config.toml
arch = "unet"
model = "image colorization model"
dataset = "microscope photos of single blood and bone marrow cells"
train_examples = 97085
image_size = 48
crop_scale_min = 1
horizontal_flip = true
translate = 0.12
color_jitter = 0.1
task = "colorization"
loss = "l1"
norm = "batchnorm"
activation = "elu"
channel_attention = "eca"
pixel_unshuffle = 2
widths = [96, 192, 384]
blocks_per_level = 3
block = "basic"
attention = false
upsampling = "pixel_shuffle"
init = "kaiming_normal"
residual_init = "scaled_by_depth"
optimizer = "soap"
beta2 = 0.95
lr = 0.0046
beta1 = 0.95
shampoo_beta = 0.95
eps = 1e-08
precondition_frequency = 25
max_precond_dim = 1024
merge_dims = false
one_sided = false
adamw_lr_other_params = 0.0026
steps = 9100
batch_size = 128
epochs = 12.0
lr_schedule = "poly"
final_lr_fraction = 0.01
warmup_steps = 1820
weight_decay = 0.1
adamw_weight_decay_other_params = 0.01
Rows from block 10, named by matrix and row number. Rows with one number belong to one channel. Each number is 128 + 32 x the weight over its row's rms, rounded and kept within 0 to 255. All counts start at 0. After the name is the row's rms in percent of the matrix's.
# convs0: first 3x3 conv (model.decb.0.2.convs.0.weight, 192x192x3x3), inputs 100-109, a 3x3 kernel for each
# convs1: second 3x3 conv (model.decb.0.2.convs.1.weight, 192x192x3x3, transposed), outputs 100-109, a 3x3 kernel for each
convs0.75 096 [161 165  95 123 111 115 136 129  81 169 132  83 161 117  62 187 103  83 140 142 105 113 165 208 117 124  60  96  52  96 128  83 152 123 127 134  98 139 103 146 139 190 105 152 125 136 118 119 134 119 114 113 117 109 103 143 141 151 169 174 164 140 118 140 164 151 177 138 132 115 104 183  91 112 159  90 183 127 147 161 132 100  91 114 107 160  90 122 145 125]
convs0.76 114 [156 142 126 108 141 143 112  41 140 150 130 130 112 187 105 102  95  87 171 142 112 114 159  81 136  95  80  75 110  94  85  72 112 108  88  84 148 100 105  80  71 146 134 132 170 113 165  75  93 123 141  71 127  91 110 125  88 117 115 101 132 161 141 149 170 157 157  81 129 146 125 175 142 125 101  67 219 159 125  67 123 160 130 131 117 253 174 151  78 105]
convs0.77 092 [ 69 145  84  89 130 114  90 188 144 122 108  87 132 211  90 117 105 147 111 209 153 161 156 145 129 153 111  90 135 149  96 160 168 122 102 141 129 111 131 103  85 161 141 110 160 125 120 168 122  93 151 131  94 127 136 118 146 127 143 108 167 131 121 213   2 171 195  54 166 163 109 131 113  54 149 158 139  81 135 182 100 128  84  98  74 101 118 131  85 105]
convs0.78 150 [103  90  77  51 162  47 120 122 118 165 186 127 185  85  61 132  90  94  97 159 132 179 156  62 124 123  84 149 132 114 159 175 105  90 138 142 144 157  86 192 131  26 112  75  61  92 143 127 130 130 159 114 131 142 118 143 149 121  59 148 105 142 138  92 185 140 131 165 104 155 103 111 119 127  85 143 129  90 123 106 138  63 100 151 152 108 149 125 100 157]
convs0.79 091 [108 123 159  87 110 160  89 137 147 143  55 180 156 146 128 121 121 116  75  97 134  88 116  64  70 102  69 135 103 139 179 126 161 155  69 111 110  59 103 100  71 115  84 100  85 120 116 134  46 174 121 124 140 164 185 140  80 149  88 112 127 177 101 153  78 166 108 143 135  88 164  94 128 149 106 118  98 138 142 131  66 132 166 127 131 127 190 126 132 171]
convs0.80 100 [152 161 105 154 128 131  81 102 188 155 127 151 142  54 119 137  91 100 162 140 164 149 111  99 161  90  98 132 131 151 152 119 110 142 140  79 165 100  90 107 128  82  80 157 146 137 163 122 189  73 162 143  95 169 108 149 109  74 127 204 175  70 151 129 153 112 151 115 129 136  94 110 150  72 101 121 107 152 181 103 122 148 143  85 135 109  87 119 115 148]
convs0.81 105 [ 71  76 109 130  84 167 117 109 109 143 160 149 112 185 135  84  48  77 173 222  92 142 113 178 109 121 146  93 158 118 134 119  79  93 118  89 156  88 154 142  97  93 124 133 166 132 133 167 124 178 153 125  84  95  97 129 156 129 124 118 122  96 122 178 124  85  97 150 127 129 114 131  95 114 120 118 142 203 113 140  98 120 148 125  83 114 169 152 144 118]
convs0.82 086 [109 137  88 137  96 146 148 131 126 106 158 117 101 192 186 201 118 121 103 131  51 103 162 102  91 120 115 133 102  71 157 164  94  85 193 115 177  64  93 149 111 152 151 105 139 144 184 144 116 128 162 100 155 165 124 120 156 155  78 127  88 164  85 139 168 149 130 155 146 158  94 152 154  82 121 140 128 137 188 192 151 158 131 145  96 163 132 169 145 137]
convs0.83 095 [122 149 161 130 123  96 126 102 128 164 191 163 126 181 133 131 140 147 107 141 131  95 146 107  75 216  63  82 150 144  86 190 202 101 115 120  75 151 127  83  96 114  90  82 136 118 118 152  98 115 119 126 109 116 166 119  62 121 169 159 141 111 119 176  67 140 118 125 195 144 155 124 150 187 120 125 127 160 158 137 176  89 145 122 141 171 149 109 110 122]
convs0.84 137 [122 126 146 102  96 137 171 104 145 142 162 109  78 180 184  76  42 166 140  88 137 137 167 100 125 155 162 129 107 139  83 180 144 146 110 135 139 190  80 247 171 105 102 162 150  83 126 111 136  68 137 166 108 130 100 145  99 164 120 125 110 145 133  99 157 127 115 128 159 129 133 128  79 119 144  57 167 121 106  90 136 111 119  98 134  93  98 135 151 104]
convs0.85 093 [102 187 145  97 121 110 138 129 188 132 127 132  74 147 149 142 156 128 142 184 103 165 139 129 121 170 166 127  98 104 147 161  84 137 135 151  59 164 114  90 113  62  50  90  81 139 113 177 140 167 119 140  90 110 100 174 167  94 142 151 122 185 131 141 137 150 137 168  96 141 158 109 183 127 126 121  75 107  99  83 120 116 126 100 123 130  92 107 138 164]
convs0.86 105 [123 139 121  79 141 137 147  65 113 137 116 131 126 193 133  70 169 122 158  89 163  91 130 196 122 128 117 156 122 146 124 179 173 147 112 175 187 148 184 152 119 119  93 172 102 133  81 123 125 150 116 139 111 153 114 123 127  69 144 117 100 123  96  71 105 113 137  91 169 173 103 114 169 138 149 133 244 162  84 153 106  98 174 116  91 196 171  98 130 138]
convs0.87 098 [116 112 107 166 138 135  71  89 137 159 143 146 138 149 153  57  90 152  95 140 150  71 202 152 124 173  98 107 124 118 131 145 112 144 135 157 161 155 208 167 108 191 192 156  98 140 108 147  95 203 171 126  96 124 123  77 140 124 172 136 123 150 174 160 168 119 102  85 105 135 124 134 196 161 110 164 118 142 146  96 141 148 147 112  87 151 120  91 102 145]
convs0.88 126 [124  75 115 106 142  74 140  58 159 123 126 150 172 162 110 128  88  70  69  28 158 127  81 174 183 146 183 124 149 114 154  92 166  98 158  88  63 134 162 110 146 159 150 163 152 104  76 138 113 160 134 161 148 113 117  86 161 110 115  95 145 120 102 147 149  70 152  88 113 170  97 131 170 143 162 133 176 153 149 172  53 143 146 132 136 168 185 152 157 137]
convs0.89 089 [132  78 190 108 110 138 158 145 137 170 146 109 195 153 133 153 129  91 115  84 167  30  72 170  70 114 155 181 162 182 164 171 161 154 157 139 141 168 136 105  74 101 105  99 126 106  76 117 140 192  80 167 138 114 123  99  89 148 124 133 154 128 127 144  92 163 130 149 143 149 116 100 132 126  69  76 139 128 104  92 117  96 112 146 117 126 122 124 141 121]
convs0.90 068 [ 97 154 117 131 122 148 125 112 132 122 107 121 115 154 167 130 107 110 138 171 157  98 149 157 178 107 124 191 207 180 196 176 176 176 175 187 123 117 125 124 174 115 134 139 123 150 180 154 151 145 184 140 127 150 131 120 129 153 116 136  81  74  75 160 149 127 128 110  97 180 149 126 145 170 208 137 122 162 159 157 151  45  79  63 145 104 146  91 126 129]
convs0.91 093 [164  97 133  98 134 156  65 123 140 121  92 137 165  96  93  78 108 128 174 169 133 113  96 138 139 180 116 126 142  92 161 113 108 127 129 118 147 150 172 126  79 107 125 163 119 167 138 140 105 107 115 132 125 171  90  84 191  77 104 122 150 121  84 138 121  84 182  85  66  68 119 166 165 112 180 188 173  94 117 148 145 139 155 108 139 175 115 101  96 184]
convs0.92 094 [133 158 121 167 147 168 112 176 139 112 155 130 141  55  99 169 134 143 102 137 108  78 122 189 112 117 132 116 141 103 123  87 142 109 140 100 192 154 184  89 174 160 130 155 192  93  88 136 115 128 147 106 155 123 158 163 140 194 169 163 148 123 114  45 147  74 123 145 158 138 200 138 176 104 139 122 121 130 142  63 121 143 120 130 115 165 168 171 120 103]
convs0.93 091 [ 70 137 106 143  65 108 114 128 100 108 127 119  99  86 122  99 100  86 126  81 189 121  94 196 122 127  95  65 132 125 115 149  84 125 127 108  73 152 114 115 117 142 133 107  98 109 120 154 162 109 124 125 128 157 151 125 163 155 126 116 178 108  91 133  95 121 168 130 132 152 136  92  64 112 140 125 127 174  73 101  88  83 129 139 146 147 136 112 110 140]
convs0.94 102 [ 58 151 139 175 121 124  91 137 118 117 125 151 119 116 115 149 149 105 106 203  93 156 123 135 130 167 106 130 110 107 140  77 107 131 112 106 166 110  75 144 143 153 107  82  84 113  92  85  80  92 161  98  97 128 131  67 155 133 148 121 153 110  55 138  81 114 146 132 148 124 129  95 120 148 142 106 160 119 149 149 139 151 165 145 127 195 181  91 153 139]
convs0.95 086 [126 181 148 153 165 113 149 118  72 132  80  97 158 145 170 132  77 127 128  98 103 147 150 124 147 143 124 105  46  91  81  81 129  78  91  84 103 151 143 153 141 129  97 159 173 175 126 144 149  99 120 108 127 119  91 100 150 160 123 157 152 124 168 177 125 124 168 132 164  98 106 140  91 158  96 122 114 137 131 100 108 127 105 167 111 174  65 111 117 163]
convs0.96 103 [127 121 122 107 129 141 166 118 146 111 144 112 118 131 152 189  82 132 142 103  83 165  58 156 123 149  42 136  85  73  90 159  88 134  79  71  90 144 166 126   8  68 108 140 147 157  96 119 114 139 170 132 142  78 134 145  96  89 156 131 141  98 127 202 100 133 171 126 122 142 183 158 151 130 102  98 140 143 155 193  87 121 123 116 103 189 144 126 144 144]
convs0.97 092 [ 92  83 148 113 112 104 156 102 150  76 132 112  43 131 114 131 134  84 137 150  87  85 227 193 112 137 197 104 128 102 157 167 153 146 134 150 112 116 120 148 141 122  81 148 115 120 113 105  91 115 153 116 114 143 162 149 122 143 105  69  83 114 128 135 162 168  99 125 172 109 123 137 131 111 152  77  70 163  88  99 141 164 189 160 109 198 166 111 119 182]
convs0.98 101 [ 45 112 126  49 127 141 136 115 235 102 157 189 139 111 199 158 147  68 104 162 187 141 143 139 132 177 105 139 144 142 164 206 139 132 140 162  44 100 145  36  58 219  48 155  85 108 142 135 113 112 156  89 109 123 189 122 107  87 160 112 111 114 139 126 109  96 149 121 176 145  86 162 139 132  91 154 164 141 135 196 126 125 133  98 177 154 125 152 121 107]
convs0.99 095 [126 188  98 167 108 184 175 144 145 171 140 131 139 191  99 139  99 137 143 173  87  98 112  87 114 128  99 125 134 102 148 186 152 120 122 112 211 180 111  69 132 113 204 135 148 170 127 110 146 135 108 140 117 136 152 115 140 102 154 144 169 133 126 173  70 146 142 112 209 190 157 125 114  92 107 108 163 133 125  93 140 100 115 165 100 183 125  97  92 110]
convs0.100 103 [ 97 135 121  86 131  93 118 143  52 158 157 129 159 149 109 138 107  89 125  71 165 148 141 169 153 131 108 113 164  94 143  79 134 102 169 133  97 127 130 142 116 109 125 109 139 126 155 161 104 147 153  87 137  94  89  82 132 143 138 134 151 123 100 154 195 145  69 121 113 119 123 120 118 127 137 191 121 161 134 114 140  90 141 108  98 132 119  96 127 105]
convs0.101 094 [ 60 122 173 122  37 155  87 147 160 141 154 168 146 167 149 123 130 136 142 110 109 144 121 191 113 136  97 123 135 110 124 163  95 114 119 168 134 192 107  75 110 129 133  90 103 133 155 101 100 169 113  96 111 132 121 144 131 122 115 152 121 132 205 160  63 132 190 128 101 102 115 140 134 161  86  68 187 112  96 160 101 157 158 122 144 120 111 139 129 169]
convs0.102 136 [150 139  79  96 105 142  82 157 167 117 178 156 187 185 127 164  77  39 118 104 148 123 158 209 190 164 134 102 166  77 123 160 138 151 121 167 104 154 149 173 155 111 101 102 102 134 128 132 120 154 125 129 120 117  40 132 132 122 141 136 119  97 198 112 133 158  97 196 131 145 129  81 133 167 105 168 147 109 128 132  95 103  99 132  89 119  99 118 141 141]
convs0.103 089 [149 185 139 115 141 131 166  86 124  57  98 128 177 136 149 183 131 131 166  96 150 111  85 149 150 105 146 131 109 114 151 117  91 122  66  99 173 211 185 234 133 193 186 168 141 147 146 104 103 115 137 104 132 129 110  61  87 100 120  75 123 125 131 120 107 134  80 158 152 122 179 122 141 128  88  92  74  92 110 167 157 110 146 128 114 150 114  96 163 133]
convs0.104 114 [136 157  95 169 109 126 126 153 160 139  90  84 150 113 132 121 152 180 181 167 108 162  90  69  98  76  50 158 135 114 183 129 152 146 155 106 148 171 136 165 144  63 131 126  42 134 125 140 122 119 113 114 101 149 152 103 152 127 110 163 144 109 114 142 159 112 155  95 164  89 148 181  89 115 136 130 147  81  85 105 130 143 187 145 186 117 132 144 127  98]
convs0.105 091 [ 37 130 141  95  71 143 109  87 189 123 105 156 156 128 133 120 147 130 143 171  42 146 160 142  88 231 140 130 158 125 164 206 122 130 169 150  86 127 120 123 144 123 130 169 108 103  73 129 124 130 107 135 115 146 217 182 106  80 189 142 156 180 178 134  63  86  88 110  92 107 145 144 215 145 112 181 181 113 147 167 139 140 130 121 171 132 105 182 118 143]
convs0.106 092 [103 130 161 132 157 143 147 171  68 124 159 127  98 156 152 124 151 131 158 135 145 120 151  90 171 156 145 121  98 102 136 100  97 110  78 111 125 174 147 142 197 127 207 105  96 114 137 110 162 103  82 110 124 152 175 144 118 121 129 159  80 144 125 120 133 123 128 129 107 130 146 173 134 141 131 108 144 176 219 164 118 120 134 156 108 145 150 122 132 152]
convs0.107 092 [124 110 139 118 118  88  96 164 146 117 121 133  92 132 118  94  75  96 103  73 197  96 150 104 128 132  99 130  93 120 123 115 131 124 145 116  74 118  79  37  63 133 125  64 147 130 110 136 137  94 107 121 128 105 125 146  86 153 130 164 156 136  92 155  81 156 133 164 192 177 101 198  99 113  96 109 207 161 116 175 156 114 134  82 110 120 103 137 127 120]
convs0.108 105 [144 160 150 146 123 139 127 139 121 100 124 107 122  95 124 124 139 143  67 107  84  92 112 150 135 175  81 149 139 153 110 138 119 171 178 162  68 107 121 143 193  69 170  73  79 136  98 117  80 134 101 122  57 133  94  99 116 111  87  99  99 138 137 181  85 144 135 137 180 211 110 111 100 137 138 150 100  88 110 115 134 125 100  89 130 117 131 120 124 155]
convs0.109 096 [ 87 121  86 179 129  93  73 105 106 127 103 149 117 170 167 138  95 144 114 175 141 120 236 100 139 176 142 163 155  93 144  93 120  93 143 162 129  41 150  59 134 101 169 139 102 141 165 130 165 101 148 113 121 149  70  92 105  69  78 142 102  91  84 112 157 140 150 124 123  89 153 146  93 190  86 142 144 112 185 111 144 101 101 116 133 135 123 159 104 136]
convs0.110 086 [152 155 132 146 141 182  90 167 143 167 153 158  84 182 144 103 170 149 181 119 138 135 111 174 137 145 142 139 174 163 125 188 169 126 148 121 129 171 153 151 187 181 166 171 171 119 115 128 114 163  87 127 153 120 105 118 116 110 166  74  86  82  96  92  96 104  84  90  72  99 187 126 172  97 133 142 196 131  76  76 111 112 116  69  80 118  59  60 145  90]
convs0.111 076 [146 121  99 103 155 133  82 126 111 170 123  94 102 150 111  99  47 107 119 115  93 170 128 177 163 121 127 122 133  87  95 134 139 128 149  79 124  97  71 119 129 132 152  67  91  84 128 128 128 153 142 168 139 141  85  59 141  82 120 160 137  87 132 193 155 189 158 115 103 174 171 126 129 144 120  94  87 151 160 149 113 157 155 136 161 166 170 142 113 119]
convs1.75 095 [160 109 109 147 120  87 184 152  57 114  94  81 113 155 122 157 116 119 194 107 153  46 110 123 101 152 131 184 121 133 113 110 168 140 107 101 173 133 142  68 162 153 153 143 103  93 124 117 116 160  78 131 127 193 121  91 170 120 115  32 135 111 134 126 140 142 127 100 101 162 124 141 137 138  92 103  87 147 115  74  99  83  82 113 167 136 154 158 101 137]
convs1.76 106 [ 86 163 107 128 169  99 131  96 149 128 151  88 138 126 192  80  90 140 122 118  78 109 150 140 128  57 154 138 156 138 147 111 151 141 147 134  78 141  87 129 246 156  83 112  99 120 146 113 137 157 162 125  99 118 106  97 147 150 147 139 129  92 153 116 157 112 147  55 116 177 100 134 161 167 121 131 166 124 142 147  98 131 192 138 127 129 147 148 108 160]
convs1.77 091 [142 114 109 165 115 144 154  89 172 131 107 156 170 101 107 184 187 108 119 148 101  61 205   0  76 179   6 131 132 114 108 123 153 108 129 110 209 165 141 174 159 157 181 130  90 130 131 110 115 146 104  87 161 136 143 141 148 135 134 108 134 128 142  87 125  93 126 153  93 147 177 120 177 138  79 200 119 154 167 158 136 159 144 128 161 150 131 114 112 133]
convs1.78 164 [117 175 111 181 131 139 128 193 151 178 157 136 158 171 117 167 118  73 185 136 114 151 149  78 129  99 142 171 143 167 169 130 114 162 108 174 153 209 113 171 124  93 191 115  79 203 150 111 220  51 184 127 166 128 126 140 153  72 174 119 133 112 138 191 147 101 150  80 139  96 109 122 170 196 137 168 174 167 143  93 121 118 128 146 114 148 123 138 128 167]
convs1.79 089 [122 122 141 163  85 117 142 142  53 162 115  87 157 105 116 105 183  85 148 148 110 162 150 137  87 116 119  62 141 143 143 151 132 104 112 162 116  79  63 128 169 159  90 139 164 127 175 101 136  90 131 111 140 124 111  84 128 128 173 103 112 100  94 117 104 113 117  90 124  99 175 176 106 106 137  88 198 152  93 140 185 102 144 116  89 118 129 177 127 129]
convs1.80 100 [ 57 137 154  88  82 164 104 156  95 124 141  92  92  80  68 136 114 102 153 156  97 122  83 115 151  77 117 153  99 159 142 116 191 156 177 129 104  56 186 148 170 108 143 107 112 114  89 104 127 103 106 115 106 149 135 140 133  80 125 147 168 146 184 103 113  72 129 134 159 150 132 137 150 112 163 160 123 139 113 166 191 143 111 140 122 134 103  92  86 112]
convs1.81 099 [124 123 142  94 101 159 129 119 152 156 110 108 158 171 115 112 162 131 118 134 107 130 194 186 148  79 142 154 163  75 145 144  69 148  93 157 148 120 112 171 226  82  90 124  84 147 183 122 175 170 109 186 146 144 140 118 184 150 152  89 143 141 138 126 165 106  97 110 128  90 110 102 105 182 184 116  36 138 112 140 164 112  81 102 127 121  86 154  90 138]
convs1.82 090 [118 151 142 120 142 105 132  96 106 130 169  58 169  78  84 147 109 106 103  85 125 119  69 102 178  87 117 199 100 154  79 121  77 160 117 155 108 183 121 105  82  67 173 121  50  94 117 105 115  99 100 128 103 114 183 131 184 110 124  72 123 124 123  85 152 115 120  78 145  32  89 132 162 101 154 115 110 109 145 130 129 109 100  67 158 137 128 110 152 104]
convs1.83 088 [100 174 154 137 122 131 178 113 215 122 166 138 125 105 131 124 182  99 123 137 159  94 180 117 117 211  98 193 100 159 102 114  73 150 136 154 113 129 128 113 153 189 127  82 159 174  96 127 129 121 140 140 105 145 166 131  87  98 111  93 153 186  49 138  85 121  96 192 159 176 222  79  97 160 107  95 133 121 140 133 141 151 126 121 159  99  98 154 100 103]
convs1.84 133 [ 98 139 101 126 171  95 140 122 136 126 199 133  31 152 174 125 176 107 152 119 121 164 117 148 139 188 146 139 158 103 107 148 146 183 113 188 138 108  97 140 125  94 142 113 138 151 118  95 162 190  74  79 148 122 114 108 167 146 106 120 124 121 146 124 182 151  74  73 141 147 153 125 106 141 117 162 105 129 138 158 141  69  90  94 148 106 134 151 140 122]
convs1.85 095 [120 137 159 139 181 153 179 163 121 137  74  87 110 144 152 139 152 155 171 168 185 180 165 136 149 134 100 115 150 133 131  92 106 138 135 134 134 154 175 157 124 154  76 112 119 121 126 141 120 123  98 113 151 119 125 122 124 128 100 207 166 104 202 172 135 143 143 152 185 199 133 187 118 131 106 166 144 113 123 143  88 107 174 129 137 110  96 109 134 140]
convs1.86 108 [168 170  92 126 120 132  87 137 100 121  93  91 133  99 165  71 131  95 111  85 103  99 102 124 130  83 129 119 134 116 160 125 177 104 132 182 184 149 133 184  80  97 161  98 134 128 120 123 147  71 144 102 155 118 147 141 118 113 156 152 150 150 146 167 110  94  74  95 128 107 153 128 145 108  90 171  92 149  84 135 124 107 110 126 136 114 134 139 126 115]
convs1.87 088 [151  92 163 172 121 140 141 149 155  96 181 104 137  65 114 180 107 130 130  83 143 127 103 163 153  68 129 111 116 149 146  79 129 141 136 112  93 128 120  83 169 133 100  79 108 152 203 124  96 118 141 155 162 131 125 123 168 163 131 151 179 194 172 133 133 133 129  92 162 116 121 119 112 196 159 161 163 127  96 123 127  90 138 152  93 116 149 108 147  99]
convs1.88 112 [170 141 102 159 127  50 150 107  71 143 123  89 185 105  86 149 144 125 155 113 127  71 127 125 107 175 192 125  31 148 116 162 111 153 135 167 121 140 101 134  64 141 101 192 168 136  83 146  98 108 126 131 160 120 113 128 122 101 148 133  76 135 186 104 136 122 109 135  88 137 114 157 210 139 125 141 160 198 107 193 128 119 110 154 148 101 130 134 187 177]
convs1.89 086 [108 107 118  95 179 115  75 134 122 118 180 114 136 157 156  95 128  87  93 113 124  98 218 147  95 168 151 195 162 120  47 136 162  97 149 152  92 121 142 111 188 121 117 122 157 196 124 110 144 107 160 134 137 120 157 154 153 103 131 106 142  96 123 161 164 161 148 112 139 166 119 100 100 106 138 116 170 173 141 120 110 189 105  88 121 128 135 148 130 183]
convs1.90 082 [118  94 142  92 156 119 104 165 113  67 110  82 116  99 100 144 150 114 109 129  91 131 120 101 122 127 106 106 101 119  98 103  86 121 110 123  50 132 156 150 147  85 190 148  70 128 115 176 107 116 166 132 117 145 148 126 161  84 140 131 117 133 129 162 114 135 141 138 125 141 151 120 104 162 134 150 104 143  88 131 112 134 152 172 153 109 153 123 162 177]
convs1.91 093 [127 185 130 182 137 142  98 126 125  87 133 149 175 133 114 108  95 109 102  80 114 125 143 105 106 181  90 157  80  75 122 104 136 182  90 136 134 128 146 127 105  98  64 153 186 120 179 197 136 129 159 127 100 176 142  87  74 115 149 183 101 174 134 127 154 131 137 173 167 137 147 190 100 126 142 156 115 152 150 144 176 119  69  75 129 109  99 140 128 112]
convs1.92 092 [118 119  79 167 121  87 108  84 137 133 144 158 144 168 149 146 116 108 151 140 142  83 122 119 141  88 186 129 112 131 134 141 106 105  72 194  94 100 120  68 172 177  93 120  75 127 146 144 142 148 112 104  97 157 120 137 113 117 103 163 116 128 119  95 125 145  86 144 138 156 128 150 111 139 114 125 129 128 140  87 129 138 160  83  56 131 121 182 142 132]
convs1.93 088 [165 172 147 196 161 153 107 135 128 109 124 131 110  80  83  85 139 147 170 110 115 105 145 138 129  61 148 105 126 103 167 168 109 131  89 175 127 151 130  39 159 108  71 126 180  99 109  89 126 135 102  81 151 109 116 162  63 177 132 119  90 105  97 144  70  94 114 127 145 122 145  96 145 145 117 109 120 171 140 176 141 198 136 159 156 141 106 124 135 161]
convs1.94 096 [147 143 116 102 130 136 109 146 139 134  79  91 114 104 149  87 162 106 154 106  98 113 110  89 122  94 189 103  95 105 131 112 181 153  64 141 163  50 110  71 116 108 166 149 139 152 136 162 150 194 129 151 163 142 115 155  12 169 113 144 115 137  68 173 103 114  70 140 146 160 203 126 107 143 129 129 106 117  92 115 162  77 132 225 125 128 152 153 129 102]
convs1.95 098 [163 118 124 119 167 116 146  92 144  84 121 116 104 117 141 119 112 134 134  94 120 162 147 111 148 145 106 195 177 174 149  97 184 158 135 108 150  49 144 128 160 160 177 170 153  69 102 167 133 156  73 128 140 171  83 157  78  98 152 103 131  96 164 112 113 140  95 150  64 133 151  93 196 148 108  88 104  90 106 112 152 158 191 128 149 125 190 142  69 125]
convs1.96 098 [127 130 141 113 128 130 119 146  80 131 120 136 114 156 114 113  89 104 144  73 125 105 170 110 180 128 127 151 187 157 196 110 134 162 157 128  97 143  76 123 199  93  86  64 155 116  97  76 117 122  80 131 169  55  99 147  62 147  87 172 115 130 130 134 113 118 133 112  92 113 132 116 125 104 153  57 135 114 114 109 117 150 117 139 142 136 127 114 159 171]
convs1.97 090 [129 163 115 144 100 144 156 154 128  96 107 126 113  75 123 102 169 120 121 200 113 150 135 154 142 151 160  94  91 210 137 150 106 157 117 106 121 143 127 163 114 100 165 150 143 111 137  97 116  90 154 123 105 108 126  84 126 175 158 126 123 145 146 111 151 146  91 134 153 167  96  80  81 211 101  72 145 193 168 119  90 153 170 139  84 115 153 137 111 121]
convs1.98 099 [115 170 152 105 164 156 104 132 195 174 101 102  92 161 111  89  82 175  98  99 199 129  59 153 116 117 146 148 139 167 176 181 122 146  65 112 179 142 105 111 222 140  99 185 157 117 118 135 149 100 101 106 128  92 118 145 150 148 101 175 114 101  76 202 126 133 172 129 164 135 141 161 136 152 141 137 114  92 134  97  92  85 148 117 156 100  95 139 111 123]
convs1.99 095 [114 175 136 124 156 163 184 129 126  81  85  90 169 117 129  98 115 116 125 191 115 188 207 125 129  70 169 136 160  53 164  63 156  98 173 109 111 112  92 165 240 144 208  82 114 103 151  87 150  99  63 173  86 116 127 152  84 135 119 113 127 206 114 173 121 122 141 130 110 104 152 105 100 125 113 176  84 127 124 109 144 119 147 164 131  99 118 161 158 156]
convs1.100 107 [ 98 119  79  99 105 173 127 102 154 130 143 118 151 126 137 104  61  87 117 208 110 104 243 143 116 129 106 153 141 185 137  94 114 166 133 126 143 151 184 134 213 127  66 101  61 119  75  88 124 150 101 138  64 125 153 143 192 175  88  90 153 178 141 121 121 111 153  78 109 124 109 121 151 115 172  93 102 135 136 143 130 154 186 189 144 153 177 134 127 142]
convs1.101 094 [ 83  90 150 123 201  59 132 114 166 112  92 123 151  58  76 102 146 143 152 106 134  67  40 109 154 147 100 128 148 178 156 107 125 158 146 150 157 149 195 152 108 170 239  96  70 145 137 108 110  83 184 147 104 135 162 162 119 101 106 163 159 118  97 134 129 122 123 105  73  88  98 107 104  82 152 109 140 132 134 106 126  94  94  91 161 159 116 116  86 151]
convs1.102 128 [131  83 156 153 146 126 171 126 142 234 195 138 176  61  46  91  81  94 171 109 110  80 109 145 158 158 146 195 163 140 133 136 115 128 113 157 160 166 136 174   8 148 129  90 125 177  84 119  81 108 136 144 130 116  81 135 126 151 138 148 127 125 160 174 130  93  74 114  85 129 130 100 154  92 113 141 152 129 106  98 115 105 132 120 173 130 160 150 135 160]
convs1.103 095 [131 165 152 116 174 176 137 115  89 130 161 144 148  84 100 117 125 116  62 121 112 182 187 149 119 182 164 127 108 145 100  42 103 121  84 141 148 143 119 135  42   4  90  61 139 143 149 156 158 132 122 133  75 132  68 125 117 118 132  98  88  98 112  79 106 105 106 131 135 114 147 117  80 111  78 140 159 128 117 103 173 173 148 142 138  66 166 126 163 171]
convs1.104 104 [ 91 122 120 122 160  90 195 122 116 173 166  79 120  42 108 103 145  97 109 134 154 118 129 105 133 138  95 134 192 120 130 189 118 123  92 123 179 129 128 128 126 151 114 143 133 156 158 134  90 139 122 125 192 129 176 136  67 114  93 148 108 154 137 146  69 156 113 144 103 137 165 107 104 124 155 184 146 108 154 146 196 144 155 124 110  95 126 134  88 135]
convs1.105 090 [115 141 159  99 125 161 169  90 158 149  80 144 132 169 139 114 101 111  84  80 141 121  96 118 185  70 125 148 143  80 151  98  97 139 142 160  75 119  92 117 108  83  63 138  58  88 109  88 102 103 131 137 119  64 142 114 191 104 119 141 180 139 101 155 133 196 178  87 167 122 143 113 118 138 194 216 118  91 154 160 144  75 136  79 119 114  97 136 104 145]
convs1.106 093 [144  75 115 131 147 116 102 141 184 110 152 155 125 117 123 113 184 193  68 104  96 204 118 126 110 188 132 153 117  78 148 111 193 145 142 147 205 177   9 150  80  78 152 101 147  53 151 148 140 255  68 177 140 134  65  73 168 117 110 110 162  87 104 109 157 165 173  88 114 134 111 140  73 124 136 139  95  97 126 149 191 136 120 101 123 158 187 146 131 148]
convs1.107 094 [105 129  99 158 169  93 117 115  74  97 146 199 162 147 160 104 106 141 144 123 138 105  78 111  94 178 113  78 154 112 172 140 134 109 121 135 153 134 154  65 137 101 136 110 153 138  98 157 103 150  90 124 129 147 184 208 112 116 142 123 165 148 128 117 124  99 102 102 111  94 130 104 161 118 206 157  76 171 171 168 142 150 136 173 202 179 169 174 172 166]
convs1.108 096 [131 116 138 185 171 132 169 114 173 196 109 119  98  74 133 121 212 100 120  86 113  87 135 130  72 174 143 102 145 104 129  30 110  85 188 179 143 150  65 192  32 105 103 176 105 114 157 118 137 121 181 172 110  86  72 123 135 111 144 133  56 195 133 148 158 189 146 160 167 152 127 163  69 149 171 126 143  87 116  96 175 123  66 119 134  75  64 144 151 119]
convs1.109 092 [133 148 122 132  92 161 165 110 129 164 108 176 106 113 145  78 115 159 163 139  98 158 140 158 145 137 176 134 146 116 153 140 133  90 146 117 154 130  86 132 160 143  65 148 158  96 140 108 111 144 122  79  58 164 161 159 151 143  95 125 140 174 172 111  93 148  86  78 107 156 140 107  71 143  72  45 111 108 120  78  87 179 141  81 142 187 139 109 124 164]
convs1.110 091 [ 95 101 136 122 151 139 177 125  88 183  63 139 145 108 175 153 157  82 188  80 208 154 132 194 169 176 115 144  96 149  95  65 138  94 135 124 128 110  81  75 146 124 126 132 128 159 113 144 180 131 161 130 100 134 153 186 147 131  98 170 139 167 191 136 106 151 162 120  95 112 154 106 150 224 112 144  84  75 133 133  86  67 102  99  99 112  89 123 101  81]
convs1.111 076 [161 128 116 171 142 109 132  95 111 126 161 106  63 119 113 134  93  97 148 120  93 127 145 121 160  84  83 122 173 106 143  95  94 154 137 157 130 109 102 111 149 117 201 137 149 144  50 137 142 145 116 134 107 133 158 130 107 113 174  80  68 180 142 122 114 146 124 129 136 143  85 165 181 142 186 134 134 148 166 155 172 193 136 136 121 122 151 106 125 135]